python train.py --model="multi-label image tagger" --dataset="photos with spoken descriptions (Open Images, Localized Narratives)" --train_examples=203450 --image_size=32 --crop_scale_min=1 --horizontal_flip=true --arch="wide_resnet" --norm="batchnorm" --activation="mish" --depths=[2, 4, 2] --kernel_size=3 --stem="single" --avg_pool_shortcut=false --widths=[128, 256, 512] --num_labels=250 --init="kaiming_normal" --residual_init="zero_last" --optimizer="soap" --beta2=0.95 --lr=0.0021 --beta1=0.95 --shampoo_beta=0.95 --eps=1e-08 --precondition_frequency=50 --max_precond_dim=512 --merge_dims=true --one_sided=false --adamw_lr_other_params=0.0015 --steps=15700 --batch_size=128 --epochs=9.9 --lr_schedule="linear" --final_lr_fraction=0.05 --warmup_steps=310 --weight_decay=0.03 --adamw_weight_decay_other_params=0.05
Rows from block 3 of a small multi-label image tagger, named by matrix and row number. Rows with one number belong to one channel. Each number is 128 + 32 x the weight over its row's rms, rounded and kept within 0 to 255. All counts start at 0. Numbers have three digits each. After the name is the row's rms in percent of the matrix's.
After each channel's rows are labels from the 100 images, of 14976, where the channel reaches its highest value: "top examples" is what is common among them. Only what is clearly more common there than usual is listed. The data: photos with spoken descriptions (Open Images, Localized Narratives).
# convs0: first 3x3 conv (model.blocks.3.convs.0.weight, 256x256x3x3, each kernel summed), inputs 0-85
# convs1: second 3x3 conv (model.blocks.3.convs.1.weight, 256x256x3x3, transposed, each kernel summed), outputs 0-85

convs0.196 096:144169074153080097105156100189102125110170118143123174100077161140095112118097096080125133169143103114078100184106135094105145183147122102095117132106087112111129142093115122077155076090086123125103148133110085060113072112103139148040158166124112097139094183
convs1.196 098:165132055070059129118086082147154152165104123109114129116123130128148091131139123124097130115108138076153137081156146106136102103141100215179171108126120112103164079099099158149143129146147146151056155115158141100207131099124156130150070143097117080173135137
top examples: text has "standing"; text has "wall"; text has "sitting"; text has "table"

convs0.185 094:157111140072115125054102118131138120090122142132103173173102133112077205110101157094108144110154096067147137119143151110086112149154154132085142152117082124060059109094126159172142130124067124129123165110093168172145157148085159131175122085118140155130124125
convs1.185 090:079107074153114081104119158081087161133150107178133089104086154146088104103075117128111089126133077156159134114100145107131116146143174211146164190108103129085090188173146103080110121204138116108145165145107144149147104105167113106140111157066082113115066122
top examples: text has "standing"; text has "holding"; text has "wall"; text has "sitting"

convs0.65 092:107152143162129117086129150111119173109106129127101148143156171140124185121137107102094066112126234119142097087134118112097172107085141130139096115097148183076066214140126107110154048102147099150140129132123125111102165103122119109133165128072143107125159167
convs1.65 098:186134113089067174120146122165127138124103122106133142159142109129086152130147061095164151086122149087163084144129110100098131170150121074104104092139153126124104098145123087096089107165101104177145070117134056160099114106096128144105154112070134207149146099
top examples: text has "wall"; text has "holding"; text has "man"; text has "front"

convs0.38 089:108069180116118034119138088108096154149147190161146118103110161118188179144058135131122131148103214168132093157164110147105170093159123109195102128197106098141128174138110116137090161188056086101130177153106118104122114177127153088125126116162103142092132085
convs1.38 094:157144134085138092186086119136136101134108086151147170216100150152181178162096139148109144167129115117137131150181132124092168170098171175191141107168140096098189195117135119062124125162142137101122148176164191106170135135125107044105157121107106166113168136
top examples: text has "wall"; text has "standing"; text has "holding"; text has "table"

convs0.181 098:123132151154114146145157172191108144160122076082119095135128100130116140154156146131106148079144166082116138159115129096083188129077130066222137090150149061186114123147090044075149114117132107079152153140167104087114132161134149151144125148122123154076114185
convs1.181 098:122106138068099126104157145119116102144183142146114112112190116131111173149146047081137123114136094087086145097095138097106129169021108114140137128140096138107145135098115127131153147171135123110118130126098115091121167122125142146178186132138070159114109119
top examples: text has "table"

convs0.44 098:088109141084143108117176112147108052112127131142140157111062136107056156124149090097160181165117074180127123089176159153192140065057055113085078121112176120115174169126140085130100138080135131138048098103118113144153158132126107141129098099181175217099133102
convs1.44 097:138105137093137165092106098159130111141147138160058078098102121170189100152096121179146119112148134123102158153106143161119099105079167097175137132183123213173154113096089126122129150123082143086188149147168155127067118163169114102119139122148112118125086132
top examples: text has "trees"; text has "road"

convs0.187 087:138163114101176107110087146154105140106107073159117148135092125172108071037130137088091154153156155115170122166142134123135151069122149076159102142129182113128111150147148052162109120076129047164060134083127128104145111110129138142134129182137147137148136140
convs1.187 099:133145135115166137113067142158175118082099155140126107132151107116125181094176124183197095176148102150113121142085047156086115161112129109148095156195154124158146133169100107145109144083104144129108059134140151144084061140129140151125136109138136142105126134
top examples: text has "man"; text has "sitting"

convs0.132 086:121108093175079126133124131153159161103138110132089145140116131060106122127067163131163164091129158089093144119091093128131111088151119113083073127125127150176127155124200168173095166091132116091149092120115108074166097118133122131156093150063143087157140094
convs1.132 104:134145150146158077127067126155126167169080085139132129159154171052111162158130157175071148148190145148114121127149149103128123110211107181175121098107107098082108149153139093049143153164149114099162135120154042141172174163106126153138119189121110143142096115
top examples: text has "standing"; text has "holding"; text has "wearing"; text has "man"

convs0.255 092:180118172116138108109156108140101128121169145166125125135148153089159183135147102097138088124160118219102121127128145123186047110102095091090108116129125111139098136154152093167042156112113152084126105119118113110141115085103173084135079105127211108130087102
convs1.255 101:093112144071146149126101123178065139108128129196134190161094109178149110114077146152137163169130124131147054116093146169127114200145077131192128150130148062139182074116120097137161097185141128156163149121139110120096158112134170131111152150162117126095182143
top examples: text has "wearing"; text has "grass"

convs0.19 100:112119141171137114118186111105140150069119099102172129145083151108140150154125106138147121162109161132069142128081137165119140135128136108150026140103160136090119151136185099114085134164093124167080209104102153106123094097141111171125057199117150191064086119
convs1.19 097:084131151118045129114137179166145082116069144175218110131141124138133094141114161147154164201095151077116136128142106158094195089155099149109159112119093101083073125116093166107084104145173115182132140085148153104169144115161062126124147145138082134146170094
top examples: text has "table"

convs0.147 104:211125151144124164081170062126144101169133167132152138106119138070131138145116106128126126094090125111107158060170164068147134151068139106080172129133045106056143111110143156171128127062109130175140139156153134172098164141086087136102118121134130141078139131
convs1.147 112:156084134051203135097182091101150155130119131106137156120135094128124084167184140194122144111106102121130146149123157107132142136075118129150158148137130162134158108082108074049096156078141114113145103175069121175195087163100135080115184132123110110131091114
top examples: text has "man"; text has "wearing"; text has "smiling"

convs0.28 102:126122122102067098119160162174136170127111092062134128148107083128182143210154095146118150189142097094139131172100113143081123158155080143125161129155211086129136109128131133121132098148146150112148134088126129148133134101148120138101085085159165136127140149
convs1.28 089:133103158099116098105176091133128067131108135138121145097103104134099069157147136111161096159151111160109103089227157113113114157161113085120122095115073121143100122090109162140177085125101114142145119119125112095126117097121089151142055110147142084030168180
top examples: text has "woman"; text has "wearing"

convs0.134 100:115156153128102178140123198118124112090142162085107103141118078138084133118126094199110093113113123170182139132100157117067145148118128088131145176103132192118118151127089088124139077080106182080185107111115125147122112066133140137138121167133123169120097127
convs1.134 101:112090130159103047122140118091153117102175045114091145139118150085151116103124110106136107151135112106101103065149113061133169107159142144140109098098021135076164148127089123115091089108121122109147128166140093091131130110147091114122140106127109102090074124
top examples: text has "sky"; text has "trees"

convs0.113 100:142111150105171119127206149125052101163147127095079149129134131144146090126177076137103138128155187122119114110187114103081185097069139131153124158145126111094099112147112120126151132070136108127126105080128133128114088155082106162136108174082148177173121122
convs1.113 095:150123137110142134173102116093146139120118108103134096146101171206112106127191086152140081112085142103176118185153077155149122154139098113114081147088094106179167065198092144107086052118105129096090106074120150089082117183133182111111153194086161128133092121
top examples: text has "table"; text has "sitting"

convs0.194 101:119138127119130136162121115083142101128055183151130078119134048112177102068124097166130153126104161178146119118133163075144185164170144134104175118131118129081116103124122064082133168155149095140101118145079090130083148109123159100147101148113087065115118122
convs1.194 101:106087148057127146162115092140161098053115149156065149091098141164081179104070152098078148137160165153118102124155146114180111171149137119124121153173080102120175137159168173127120116078126080057077149145181130105100121152100162094110183110167123151158097141
top examples: text has "wall"

convs0.90 102:136123096162101156071109128138188069182097181196084100096101102122100118115111172090123111159070130167127115124149140116129138125173116142079110109133102117072153131172120162111109117140194170092116132100073108119200177118118132111093092119132160091143087181
convs1.90 103:149174161157087125173144123184135058122134121099179153139148169147125106173104166135179110103091082142110095100177137126143113117100183228116080087155133155134106152136214107166163059082187107102084163163081079169102097127128143134110093135058158102111154127
top examples: text has "wearing"

convs0.183 091:121166200139124109125105152169087075057058165083129151119157166104092075128097093071139136126149097154173084119181127127160091109121120119128098110180100107152173229156107168111092140105160123079076129127115076073104178168084117093079081091131120108137089106
convs1.183 097:152056139118147147167163082197103135151128203129131096093141159158127112094157163112104178119156139127192163131104149157128136104116193128107085147053116097170161086112158094124124085146125087119082162105142137160136063146109138088084125142120144075144131101
top examples: text has "trees"; text has "sky"; text has "grass"; text has "plants"

convs0.235 101:111221136064154049060115128083132111139124165152146129122152106144121155169144080091175067143157161158095174078141090141099132121152106117150173165202060083075088182152137102075118112112143156106135127125171090199083116105117096121092114075158207174150095095
convs1.235 097:152115111159086075116135140121136143173129090108130105070156142186123134142106047108143041153086095158096103097223097127142086156103147106129204137145121127096150115166131119136104110105139129124113143116146054107113111091135154100056132139113189122184113148
top examples: text has "man"; text has "wearing"

convs0.53 107:102094139132163124105061131125093147102096158107158153126170099127100157073141064124120147136149135208102088087114145124163165127125125105139072087117154053151149155143146066142152140158158206121118098080135102067129130152105093125186139171114169151122087083
convs1.53 104:142125112109105152105096116125182134115195125178069083120143156117118050172150172121136096151160149135157121066139182168099114099110128146154141168119089076132159153107132102114078105083121196066109124099145145119122140126128133093092090143097125156142113092
top examples: text has "trees"; text has "sky"

convs0.29 104:169120119126129129119113064128077156114123106185151107102114195162087137107093212105082143177107118146150108124060164118127099084162134131155123173108152117153091141132131114107126135162140109165179175131061111142137151146070084134161110089179136162126100161
convs1.29 099:116148091115166120128101077108188148156116112139099160154148117106145100110181134088138071126087112103131172093087202119140078109104129105123150151132185132079090129060139133130158082115140088120129106149121152107139182116064126127124204108134177106139156134
top examples: text has "sitting"

convs0.251 106:075107200108086105104121150138062162112149137168123096095125126146108136174120094135102106083101138176185133126135114110079122143118113093123157150087118132077091073128090133083117147147198093112112104134117129093155131098084112090128127144124179158083127128
convs1.251 096:234091087165142139168133139118138103118121149137076130150076184121146107148147187125095126085063124117163131130146140188146119110143118050090129174146115113090181159132132127126172166134102155122185088108099061171113148140117120115116159109062135178111123093
top examples: text has "trees"; text has "sky"

convs0.10 095:137109177130099143160134083111099162113074180164189114078094127203139155109096143091123094153113122146163117133059142124104114049138152075162130197118077149116113128093134061164099129105103052121093129164137101121116147104180094147148106139137143158181146098
convs1.10 103:176156059079059142102142101115147124115115128103090107152107091186128115150168169166167125135152098133115132086180176070137116117078171187159096160128130136109149118149112183129190141129138179138091128096049119131184086098152155143201088133151142126145194160
top examples: text has "standing"; text has "holding"

convs0.70 097:188054150111147124137111098133124078126063147167126080087129155143094135139087102096111134169126123127088112196101075153125174080103106148136161117165144089086085121052158125138080144165110196107118053098114105071120170140104119179165140115105114117136155153
convs1.70 098:140173117075114125186123094165158157109112125103166125134109114107166110124112096150120060122135148076130192143137144111142117095125100143093106114132109200147124184070092071093101128168114163125147104131048138139103153098172143104130133102112104087134094175
top examples: text has "wall"

convs0.85 097:116132130193124139159092113074157152129094156122135142104106067146173150163118154116124138164138169124140083130083168099183164176145120154133129136102152104152125151136123154086177074105124136197175145125099109123128152103071141100091148165095164134132174094
convs1.85 096:138164151117106093126121138141143135141099154094155087104142127182088109144104105100151159077116152153144144175143111091128159077140122076125062204145119071102133123146113191156130158097113175109098145127108110070138093119117083147130119124126118094096110107
top examples: text has "wearing"

convs0.81 097:141136161198123130120120127072149129115138159176098159113085168109170097079089097089145131098137141148115111093110141126177096141071131095152144180121155110068167119107096108159155120115145099153107148148130163139149205117103106137129077092136156190136135145
convs1.81 104:131116051159174142143131159137117074108146076110083120067159179085110123131096136135124144100101132080165193095106075151112131166207093101205151183067133130187080112133141114151112162142141196156129092136108104124079104104139102165145096114123198126090158049
top examples: text has "table"

convs0.12 105:112116141079130097138096149108148147174083115172158131164067131177122155120114118137156157104043143094107100125157137097081133115103114149106073120106117174080160124156151107136145137136127127101183162164139142189136135045052174146140169104145186098017117061
convs1.12 098:125173143134178114135158103122107091155112140109115111126186133172088136131066118103102199132113105147091117123132120125098047164074104146116129165134120123174084141172142080110128092082075128151096159146149140141107111069150090106089137136149140156068122106
top examples: text has "standing"; text has "wall"; text has "holding"; text has "sitting"

convs0.22 095:135116118087146157039122158120125170088100100111144170125049097106180095194112104129141120087096148135095081124063082155103120083134114137104109135099131091153164145106120086133095130129143087076170085100176128124124150158171127133120129111135100178101154121
convs1.22 106:093131072159175098127053097118135084166133096124088156167165126159164116164118143110140180117111191117139151081222144167096154096187163113112167114082074135100098070158096138102159171108142138130112058136127088165102147095161141052108115114124171109114162125
top examples: text has "man"

convs0.157 098:096136111110086100131116104184113132100059167111127091104127111134169132175165145059063155108115112191121144182108091126086149074137110047160092135118088166115078128095124150101143166132197153062111123174122098135115144097162074193067167113140095127123057082
convs1.157 101:105098109165109098135130128135113133159096161146176113103128137127187075232181106086154092186100104164117058112171130142134104104126112130142176134136149146213126052130152147104090049143168131091103130147117133085105100107078190111155162141158142074165138162
top examples: text has "table"

convs0.79 103:128149116106120212060123141091092169165131116082071166058079112116085126124161090155112078133095095100083104119112098083063061165135140120105203145099121130111060171095117073135059081135164158109091100126142177206128084147095159140123097120170182176152110167
convs1.79 102:078068107142134069188133102121139099107082152126086141092136077137153104119075101117140134146176122127158107123164129078167090093197113122132140145083164134129137138145140080106116164135141114116153068110128127146085086093109064129149107183105110095209105115
top examples: text has "man"

convs0.123 108:135201126119103158063137083154136084128087178109085089128121149122218136177155131077107093077129112133113110092116133080088149112188157121102112206156162139158147142142121163132142181125163143193088170126101107144143121143139126124094117123131128126091166128
convs1.123 101:060124083104202088096090129066136180124142096121115136108118126121146116123132117135057134129147158148079091124158114138118108122059229138133102076114126124103122111117119149095096113184086127166103133112149104145152118062101144137133110154131108145122196137
top examples: text has "trees"

convs0.107 097:149066124056100111054155157095152156135146143141144108106154123143101095128113117136118142095113113160120130100130129148184121128147108112128121150097115141095186128131148107125101129130096084108098139035167168064075154153116135132120072105133152171187068090
convs1.107 092:149175203151084125147129122082143110093189122085096163126140139142159106083069104116121162125088104144141160192150122137094077188076175108157190131129155142108123110137136083160109106041170149074146095147090152140136176141143159124112179181071149112149112144
top examples: text has "sitting"

convs0.145 101:093114149132112112159152099095129168106095126126189090151113179107102153129077118114140152094148127136108089163134101132144141137171152109158136157108174161152141135135099174141149106095116091146060110113173118160144082137103140154207128043143158100098087148
convs1.145 101:133135068159111123100098076086146119109108076148108144115102106194038106190122128183098162095125102109107154154102102123082134124159156134197064081122129163093066111114115130156093068101088175092144073136124107142167073094129077103097124114085088114160105122
top examples: text has "wall"; text has "holding"; text has "man"; text has "wearing"

convs0.184 098:143084093122134120142117143128097087088114127153153124145113102108150090116100137177148091099138107111149070163093108144093143119069143126115106132120079061140098148143124130102100148138074070093097113110083144194122131100093131089168153156119176142104121125
convs1.184 093:128174150141180128132082157131125151112117125126173124120096115112098074186138124132161002103128085169093104087079087138117120168095158150108097176108145108118188111110155127121179158089132154121110075080124173105104111190157166094143168152123049150137079168
top examples: text has "table"; text has "sitting"

convs0.180 097:111165134124132109176139129152149026126117136097105096113070123110184131120140145141152130156132103129143108093145174132181172137113098147130131122109115181122095119104103165178146113102081088158081127180118127137156102138170216103105116100076092087116089089
convs1.180 109:123140089121146170137174183157144079073163117105095116126153148055179192115146147109100162142157123207145119141131099140137142116144076139089144186071150151170073136131110123188099136135143136141165073153169126133111110078161142115135165159092109136089149108
top examples: text has "trees"

convs0.49 095:032140132132090189161180048081084159112111052110062113163067121088147106141148093103170107152110033146143084081080104192164117099145096167124146147077144164162061109111157149172137153152118149136167129129123123122102143172129100127148125124132158118110162082
convs1.49 099:155082132135094144151115103163134078109115136099131097093156101091124094035126076188115169162102089137136102093218131104089066171092066175155119107082151186053127137122090147080139158137195075182111108091111169206103171137112169119115118150118087150117133129
top examples: text has "wall"; text has "wearing"; text has "man"; text has "woman"