{"arch": "wide_resnet", "model": "multi-label image tagger", "dataset": "photos with spoken descriptions (Open Images, Localized Narratives)", "train_examples": 203450, "image_size": 32, "crop_scale_min": 1, "horizontal_flip": true, "norm": "batchnorm", "hidden_act": "mish", "depths": [2, 4, 2], "kernel_size": 3, "stem": "single", "avg_pool_shortcut": false, "widths": [128, 256, 512], "num_labels": 250, "init": "kaiming_normal", "residual_init": "zero_last", "optimizer": "soap", "beta2": 0.95, "learning_rate": 0.0021, "beta1": 0.95, "shampoo_beta": 0.95, "eps": 1e-08, "precondition_frequency": 50, "max_precond_dim": 512, "merge_dims": true, "one_sided": false, "adamw_lr_other_params": 0.0015, "max_steps": 15700, "batch_size": 128, "epochs": 9.9, "lr_schedule": "linear", "final_lr_fraction": 0.05, "warmup_steps": 310, "weight_decay": 0.03, "adamw_weight_decay_other_params": 0.05}
Rows from block 4, named by matrix and row number. Rows with one number belong to one channel. Each number is 128 + 32 x the weight over its row's rms, rounded and kept within 0 to 255. All counts start at 0. Numbers have three digits each. After the name is the row's rms in percent of the matrix's.
# convs0: first 3x3 conv (model.blocks.4.convs.0.weight, 256x256x3x3), inputs 136-143, a 3x3 kernel for each
# convs1: second 3x3 conv (model.blocks.4.convs.1.weight, 256x256x3x3, transposed), outputs 136-143, a 3x3 kernel for each
convs0.183 106:093074184041086134118123176115067108123202119148074142094146135099150145136174109160174158118145088079189125161135082074116132101133136144198161084159099156159128166070090112117148089133153123138114165148102105121123
convs0.184 091:151131062167154131148231139115183127104095106113108107121166127103132182125098088127105145159058112070075087178132094079158142200137121103177074156171128166114124141132099160173131103133126136173110110162156189150136
convs0.185 099:121123110090155130106166189169109125129205157155153228168105099109113121130094130114092062157106048124091171162158148100129092111114056073121168131138122129104143104103094154084098094153160131121192124117140077093140
convs0.186 094:158140114148186119096089185174165171119128136153127136098144148129117083127124119129135147081148123093104131112098147127114112097127148103162139098086170117103089128074102103140101124121120133145160115111118097081120
convs0.187 095:180098078167127124093129121134132088126128180126159167147142085144138149186161135167136087155152110143125110167158106106105125119074160117104115112119143143155111132150113121136152103121151107133181149170166075106120
convs0.188 099:123137167139168135108131098132120114110164154195108170127110122141132172148088089170119113154101119177082129149144145161095137133106123119175184135177153136151098099103118152186088132148057186117090117101153114144100
convs0.189 098:162102139188113137145082155118159111117185143119204145113108105145118132173096097130131094175123130090142163162129114146108049140071023119109101117119102137118188125179167152155176103091122128124176118118138120147112
convs0.190 102:135139108155147141137101090158087127120126169147151146142182133167094153129171152184110072119135160057125136088132129063052152118139124101107133167110053081092135155145099102117132112109108121081122080123141132109123
convs0.191 100:177135136137150159103114127120190110178162151164147158108138082131100149142116108104095157129083181076095092117100104135108088128135184095130066136134139166085173147132084160112079124150125121175122163186094142158119
convs0.192 101:158144140177140131128172147102090100059145125090125123133122097121170079110105089088128141133093135094103113127172181120130137141163121099083166106165134093096162114039103077126126091088171100151136165064083113170093
convs0.193 095:160158049099090146084192133150091174118089112116099151120147206121132146060168157119113105186119158171131150100141165114093173101105171116124160155142087144129105088126117084135174140134142034091072068139135109170111
convs0.194 107:139148096125138169108157068072158113205118117103151074041100135168183097201142135157129146127158152189155082098172137135122158167135133174110076104122128086113136167126026113102115112141132140149101146122110126092197
convs0.195 095:145184070095132144094134130115090113088171173117131106132097155118143143123114183129062119119181134050156127127123178132106159175145074169160098137056129080161132184138101129164152144160105100152110122099123098164101
convs0.196 098:134095188121120107052130126144121123129119129073153150178128163176152117174140151178161088138159127091088117102122142089134131152134134100187137097181180165140207085141115122091115140163079129136127195129130116131069
convs0.197 095:132122130197140134140122124141168175193175052108088141109165142174162138118123118139195116144116160102137110094134098114120080150128117115129099129146150138067129158165154142117139084129110068017093097204136125188119
convs0.198 096:156168255132156169065171151114085141070096125134123099155122148126122145115158034141163106116122124135121117079105130101099056105124059199122140137161112153142136097093072174121126150144100130133144127124122117182154
convs0.199 099:119114122127157152144110128147127174121146207118144131114106116121074117106072130141170122174213175174117218102112109136143150101137107138165160123129126065096139099083124164175126131106140150111106092111143136160125
convs0.200 098:139144153109106195076088126144115145087119084135138107146087120151173189180239112109194167149164114113185158178112105147162127227101094135082088125080119038102126101142057076138099074125156151167126150145143111104129
convs0.201 096:163141132081192087109151123098096171159118077103106112141105105162116177090183128087111141134127136118112153139169135124162122071183084106083124164121116156143074113155151145117113102159204134164127123122063079087121
convs0.202 102:156044056097114167189137146171112158115179109064136102090136081105109072135125135150081147158150089176119135076137126101063100107077125092088123192140131141118132118099093104096206060128078141102169125165072063126102
convs0.203 098:207155076107139077070133087127137121118117102129119094205098117126121129130120117180150095063094134143113112150124098119113124189115129123121066132148124111109197156096143130146109119112077123201099146118086116117144
convs0.204 102:089091170094215121133067143137099181168115111165101193105092124061169125181101136161123123106139138134157106184136111105146127088168155108082082081115143088119095130128154149173108103134127119143087105111091109109174
convs0.205 106:167098074094089098143122119184098067128145174123095148168081097088096136125129142065127189116131131194092105203169106137109125088167176174077097161126153107098059118152114156116152093157071127087076112142106140080146
convs0.206 096:189126152144110095123101186193104108106130162166113087109131127116098133147112073186118127115105125159182045094072106100135141141141152104115108086136123107134065105124156154092092120142120122138132133146191133135163
convs0.207 099:136175126142167193100168170125170061152098118101123152110165157139153130062145159070068112116127126088132100137137139172116121146146136119161150163083115122178164121138126163128055121104082155114145114140121093102119
convs0.208 095:117137087127156173126107106156085108100059085167135153088143156094122065120114150111081169135103122090097126103139052175149162170146145155113107105081143121116149170130091130137093156137161106119085104134159078125101
convs0.209 090:111127124139158112152142131149138174154154131182148152095114124104128101141107134131146056140157144120134082074132137114105154118089093159141096107140139160132110139126147134130118120099146148145134131126164146127192
convs0.210 101:127112093143166150147158147136153104109173139091110129166075106086129161096131194105093138187109093119133136098160075159085175175123086141188125121152171097140214073118089126160145137152153102153162150086124173122120
convs0.211 112:137123087103099150175140076106073110155111113085162162144156039166132094133102065159158149131191108164112137162123141084129121126168126099194111154087149155073199207087086132110177136143128141062144182148122144131082
convs0.212 097:138228097118048101093104091156121173109132090143073081075114152125181182116103148184139174110102122111135155089135093108084084149122130109202127155139109179102145140145118165135087126066209118063134066104067137156185
convs0.213 101:137112118106161102165141097058122102102151112145103122103110139078130118137077117067193089063174133173111143118114111108119089140146157119155110109148115152174117102118135130121154121164083169162092171166105112162147
convs0.214 098:150037131112129101119137177174101108086104160176100150143184130118171125111138173121151111101041162128093056127131141188073136128159133210178113121105098126125148058131165115145168151099091113142110098110102101139186
convs0.215 111:151058130160193103161089071104140111144138076142134141111113100039167120133183162131165112146155165155128140087163087172125163140159107107139128134135096081103132121122177137138167163150090105165118143127201067142126
convs0.216 098:105192093156063168193137074071131109133087167108123085115119146163150166109143159138168147122124172138083092142130133149139143117154147154132033097142162092116127142125135151103185150113094086112112137172174104171103
convs0.217 112:129122102171098130134138171103150143100205183160111122107120113145139113083124136128186106143162120154150137160110066132108134140121105115135128088114185069154117136076163120085149126112161165063168140145105105078142
convs0.218 100:132187107173155117132086168144108115089183114122146118113145144066126151197134136147127145123136134050146158140147074157174111132161114151177129137113114102070133121137147118114168122163144112162132073186168089129134
convs0.219 097:184132127194069128103138054147148081168152119159113119164155109173088049119117125187089150121137127131118197154065132122118130155107149080151105149126124194095110123084135141068049079059111189140123070207131116143076
convs0.220 106:156107095150154128151137142136116122162139149172097096107105194116140130194151087124111161127133111173137150143112119128150126137159064081170083182149166131057159091120140086084121114175110122165131175167147112143115
convs0.221 095:125081164167140110102096113159114079175141187118156139146102143086120169136130136100140139118060131073093118116149103202134121102097131083080144082114110135096085104132113152152153139151138140163124205186148163118170
convs0.222 104:128116123125138157056154146115102075144115097078099124140126100141094126140141168179084137158156171166136104102101123113118139114147219138157128097129115158136079140100160100123122110133146135062077122104088102138140
convs1.183 103:149110083103143191130084123097165105153176089083101163132153138154121125085143130107113096117152163158171153132095098142105165159149135115120106123134138110155078130111109140143101189163100093123109116174141121115118
convs1.184 098:136046148133110079255109092128141092172140141138149087154126119162158164110127161081050088129095116100136164155133151156138102127139123122113093144128164108118144153155121099182185128094173099075091123158148202149154
convs1.185 103:102141109130094076141064107139122118110164138163109100146155117113088128155058081096151150118105097177109080112089073128131169151142129036116129089124114179137090099112139152123073112156132132167132132139115111192073
convs1.186 095:111167127107105096178105124114133127166128148121096103126114158127070095135165138103187121087112154136138066145129116128107127077155098149140124135157138099090154112155163151114140094140087123145125108143075110139139
convs1.187 101:133128172153113132164204192153133089136120084152151085112094103191209184144117109099128109063053117071089196094143100169133120146133178185100121106119152214153160118140152096137085121089144187133196095116104162125160
convs1.188 099:128178086196117101145157125128122137151136121156166182117088142111154121156090168152119180109093145080155164131087146124127176152108151190090156078172138130138111127103156057109136112107113182115181120123137133153085
convs1.189 101:104140129171110147115156093158144133121172139148102102151093112126112163146130090101093134108079115150137091169152122111116139177103163150199105252061128134114146100141141137174147167148152127136126124168157175093115
convs1.190 100:145117125138130186107142114145144071088147179175072144144162156182121082195131111106102142093129113094097067156132101108133211131147104127106134073138100106117100081182121099133118128110120202123136153165125101145130
convs1.191 103:126102047101111146169133139052120127068163101088162165078124131127085163110167163191122137096210135051106137203192118098130129067100117086207061075124141255137137103122076142141108121127117178137093149136121170133117
convs1.192 099:117086124143111062076136090172062157111093100122099072147144114207085115080144145198089158077130162172126132159141118097132124163156121091067124124117165110136103112095181094118145119136111131138153107133126094119092
convs1.193 094:034136117149123152139141108109095098116114079124101188097149100173154052105104152130189145145183141122103135098159152114115047142070120180134129158126069052066201173162183138136115110156132076062080122125136113154121
convs1.194 107:150121126058147151173115124166109100168173111148017130134104102101086136111136150145102115128105132064136187082130136161097082121121159154126144147108162082116102155177109113132135164170104118177116110132098121115092
convs1.195 097:044119081200211156086097002055129096116088151170153110161102117186128159153227135191109190079135108118136103112130116124089106152094154132091149156142127082153101080046133082086103126145112081088068159141107140144128
convs1.196 098:100092113086120137185138074154082118104150127108181101100124159121166151136143140166166126146131154123135098094156175145125101140154193134166133084140169126123107139144097067102104106098178126102138154140081139152154
convs1.197 096:060107096072115145085176133160145133084122087117078106109115151114136133176178093177142134142133158150169132147067125137094094081104122135148129184133102135163132164120174124178168136126108094072097115113130059158104
convs1.198 097:121124126127107135075130124111124152148143169202147078145113152122151145128169140143111154124096088089134197136143153141091138193096157137070110134108087098103139126155101119157132107159145139143125130120142087103090
convs1.199 096:185189092098155153155157158086104117155136128070155074163129146054150135139138155136140107155113173158235162096151082107107129079101115085129136162152123090100104145182132134164126093126158118115069157139099083167161
convs1.200 099:145087104083114098083184098116118095112129089098150140135051204090126114116125118119047126141057118065118138145097087166122092101180174115157108127148115142124139150126112122133109135095185099152105145132192135109113
convs1.201 096:123143147184101212107142101095104161115111099164156163176099133128105079174174117134156134093140130103101083115142147149086084146112141169120106148183159110149153144128129143139152144074184088125129160151111129157157
convs1.202 098:169124102136165136197121064150132126170105142113146144071114157101102153143140150124166107143118162128120131140165136155177105155118108108079128150141102070133177153120091119142093131080197148157152137122123148080101
convs1.203 103:061154106065162156118111096133117130157134135082122141115161053095115130089130156155145206101174091141094134140132213134158166130130109172149111115046100101105097111181108171137102117127140081115158167116156107135207
convs1.204 104:153164088160134135166129098142156114137096131092100114083106117111162066157129123171115116098134105133133120109142134101147135184167153223104123198145083092096165111130108118103107125166157108149166189123118130116134
convs1.205 101:148091118113128131074134032087193127147121139112132122103167172110087138194122127132103085153140191121089138035150093126085073101054145125088152137126084136140124115174179111158144165138127143111181106110128121095156
convs1.206 098:123123098176096140097072144079155139209176159107165066142136178162151169134105168153052141088155156104088101176165121146093126086068081173146155092112154103108145116092124098091093123076107124144122099158179118091132
convs1.207 099:152167092138124055052066108086134128077061107163104086119160153105142143119073099075143110125145109118088171136121114133108124183143135170152131055121117081154099112159130145133102221132132098110107141122112139090067
convs1.208 096:160139123154092072149096145164102138102122114163163135140092144180129131118154134164159116049167137120093086146083150153113112061140099125143211157196124132124084175144097122154166189176137147081092109173169146086077
convs1.209 095:130108085051109072107138111086153084122078138128169085126127116154109165141153146168087150093157123122164133187084082110091131097117126089130126128123125112105084099147083108128154113096102061093125105168101165172157
convs1.210 104:115106148150070134048161129118119101126083098145098147087125119121120082127138095156160089103113089138111157157079096157170140166121141101144061141069219232182030147130127139097106085144116125081120117109122150145166
convs1.211 106:151166118121150171118164089159099113138143103074115159111096148137132084127041183129124074130149139093173110198124061052129131121132050066156183127130046122063114132110147122169094133149088100102080110126155109105118
convs1.212 097:160117132094097071114110108170116136147097125144091052081155118161156109135124166076103109085100120106139114121093131132138113150041076097147184124126121077059113109146172134128104122099088134104132110110144104096149
convs1.213 098:106129149129111164131117120094147130109127174136116080126125120154086137116149091157166155127115169147075148158155159089126193095086148136137151143134149121102074171117138140143092139100126063108173107112068145161127
convs1.214 097:094154120089118120141076105092156092096147072177118097127084094140124111140123081164139131107109127109158132129160142082112041121167172115120131104063139097096065182150141126161079090138134147136151148136094126109171
convs1.215 101:137109126122103128154100121119138155121148101133096103083149106179093100125108112107113153090132144168013100101138097088124108147105127113083139157108145083148083188123110087081157110096141174120137137194153138073105
convs1.216 101:118094130101125040184130136211226147129184139138150103140160128105140144191093096135089095156153137108109107120118136149157140165120148087147089179148140135096125171172186140099174168168124181187131171100145095146154
convs1.217 106:128121162124083145137153098172148077142110146087110127093110160162145089112092130151055113106103152111142074166124114114118184223129122125127168124104140149139060135112110121109144131149130091116122146143125070126124
convs1.218 104:170149085126121151185178112081094072134115131185099080100103158122130075071120146126100154074184127101116113096146078147113095162152151130103076076107148138110222127117114091091148104130107158091130141102169088144114
convs1.219 097:118102085132150057100148111165152141135127132125192098131185129136167111107141124089171128095117173110105053131140140166115098116163076172164079147122083182115146132127154140131121094112128155090123154124194137109104
convs1.220 098:160103071162073193150138042163121120145137127128102129100215111166138072143181165158097079151179145054142080154154079158111161084104069078145121141125093139130130163093113111150108168090129114157100090109080116177123
convs1.221 094:152124128106102130152128116122154163130100100145080118101163176100093130099136171083108100130124150144126130075193151065107075152090061122200141109178147060085127122118152106148189129139192132104113098111102150087106
convs1.222 102:134131172181162065125130152085177109115113143117098150143128103153150126105186097177123141099166186100095094093099108188095114099080167110109103164128167105158150183090160107118172129178138101116078110087150105152099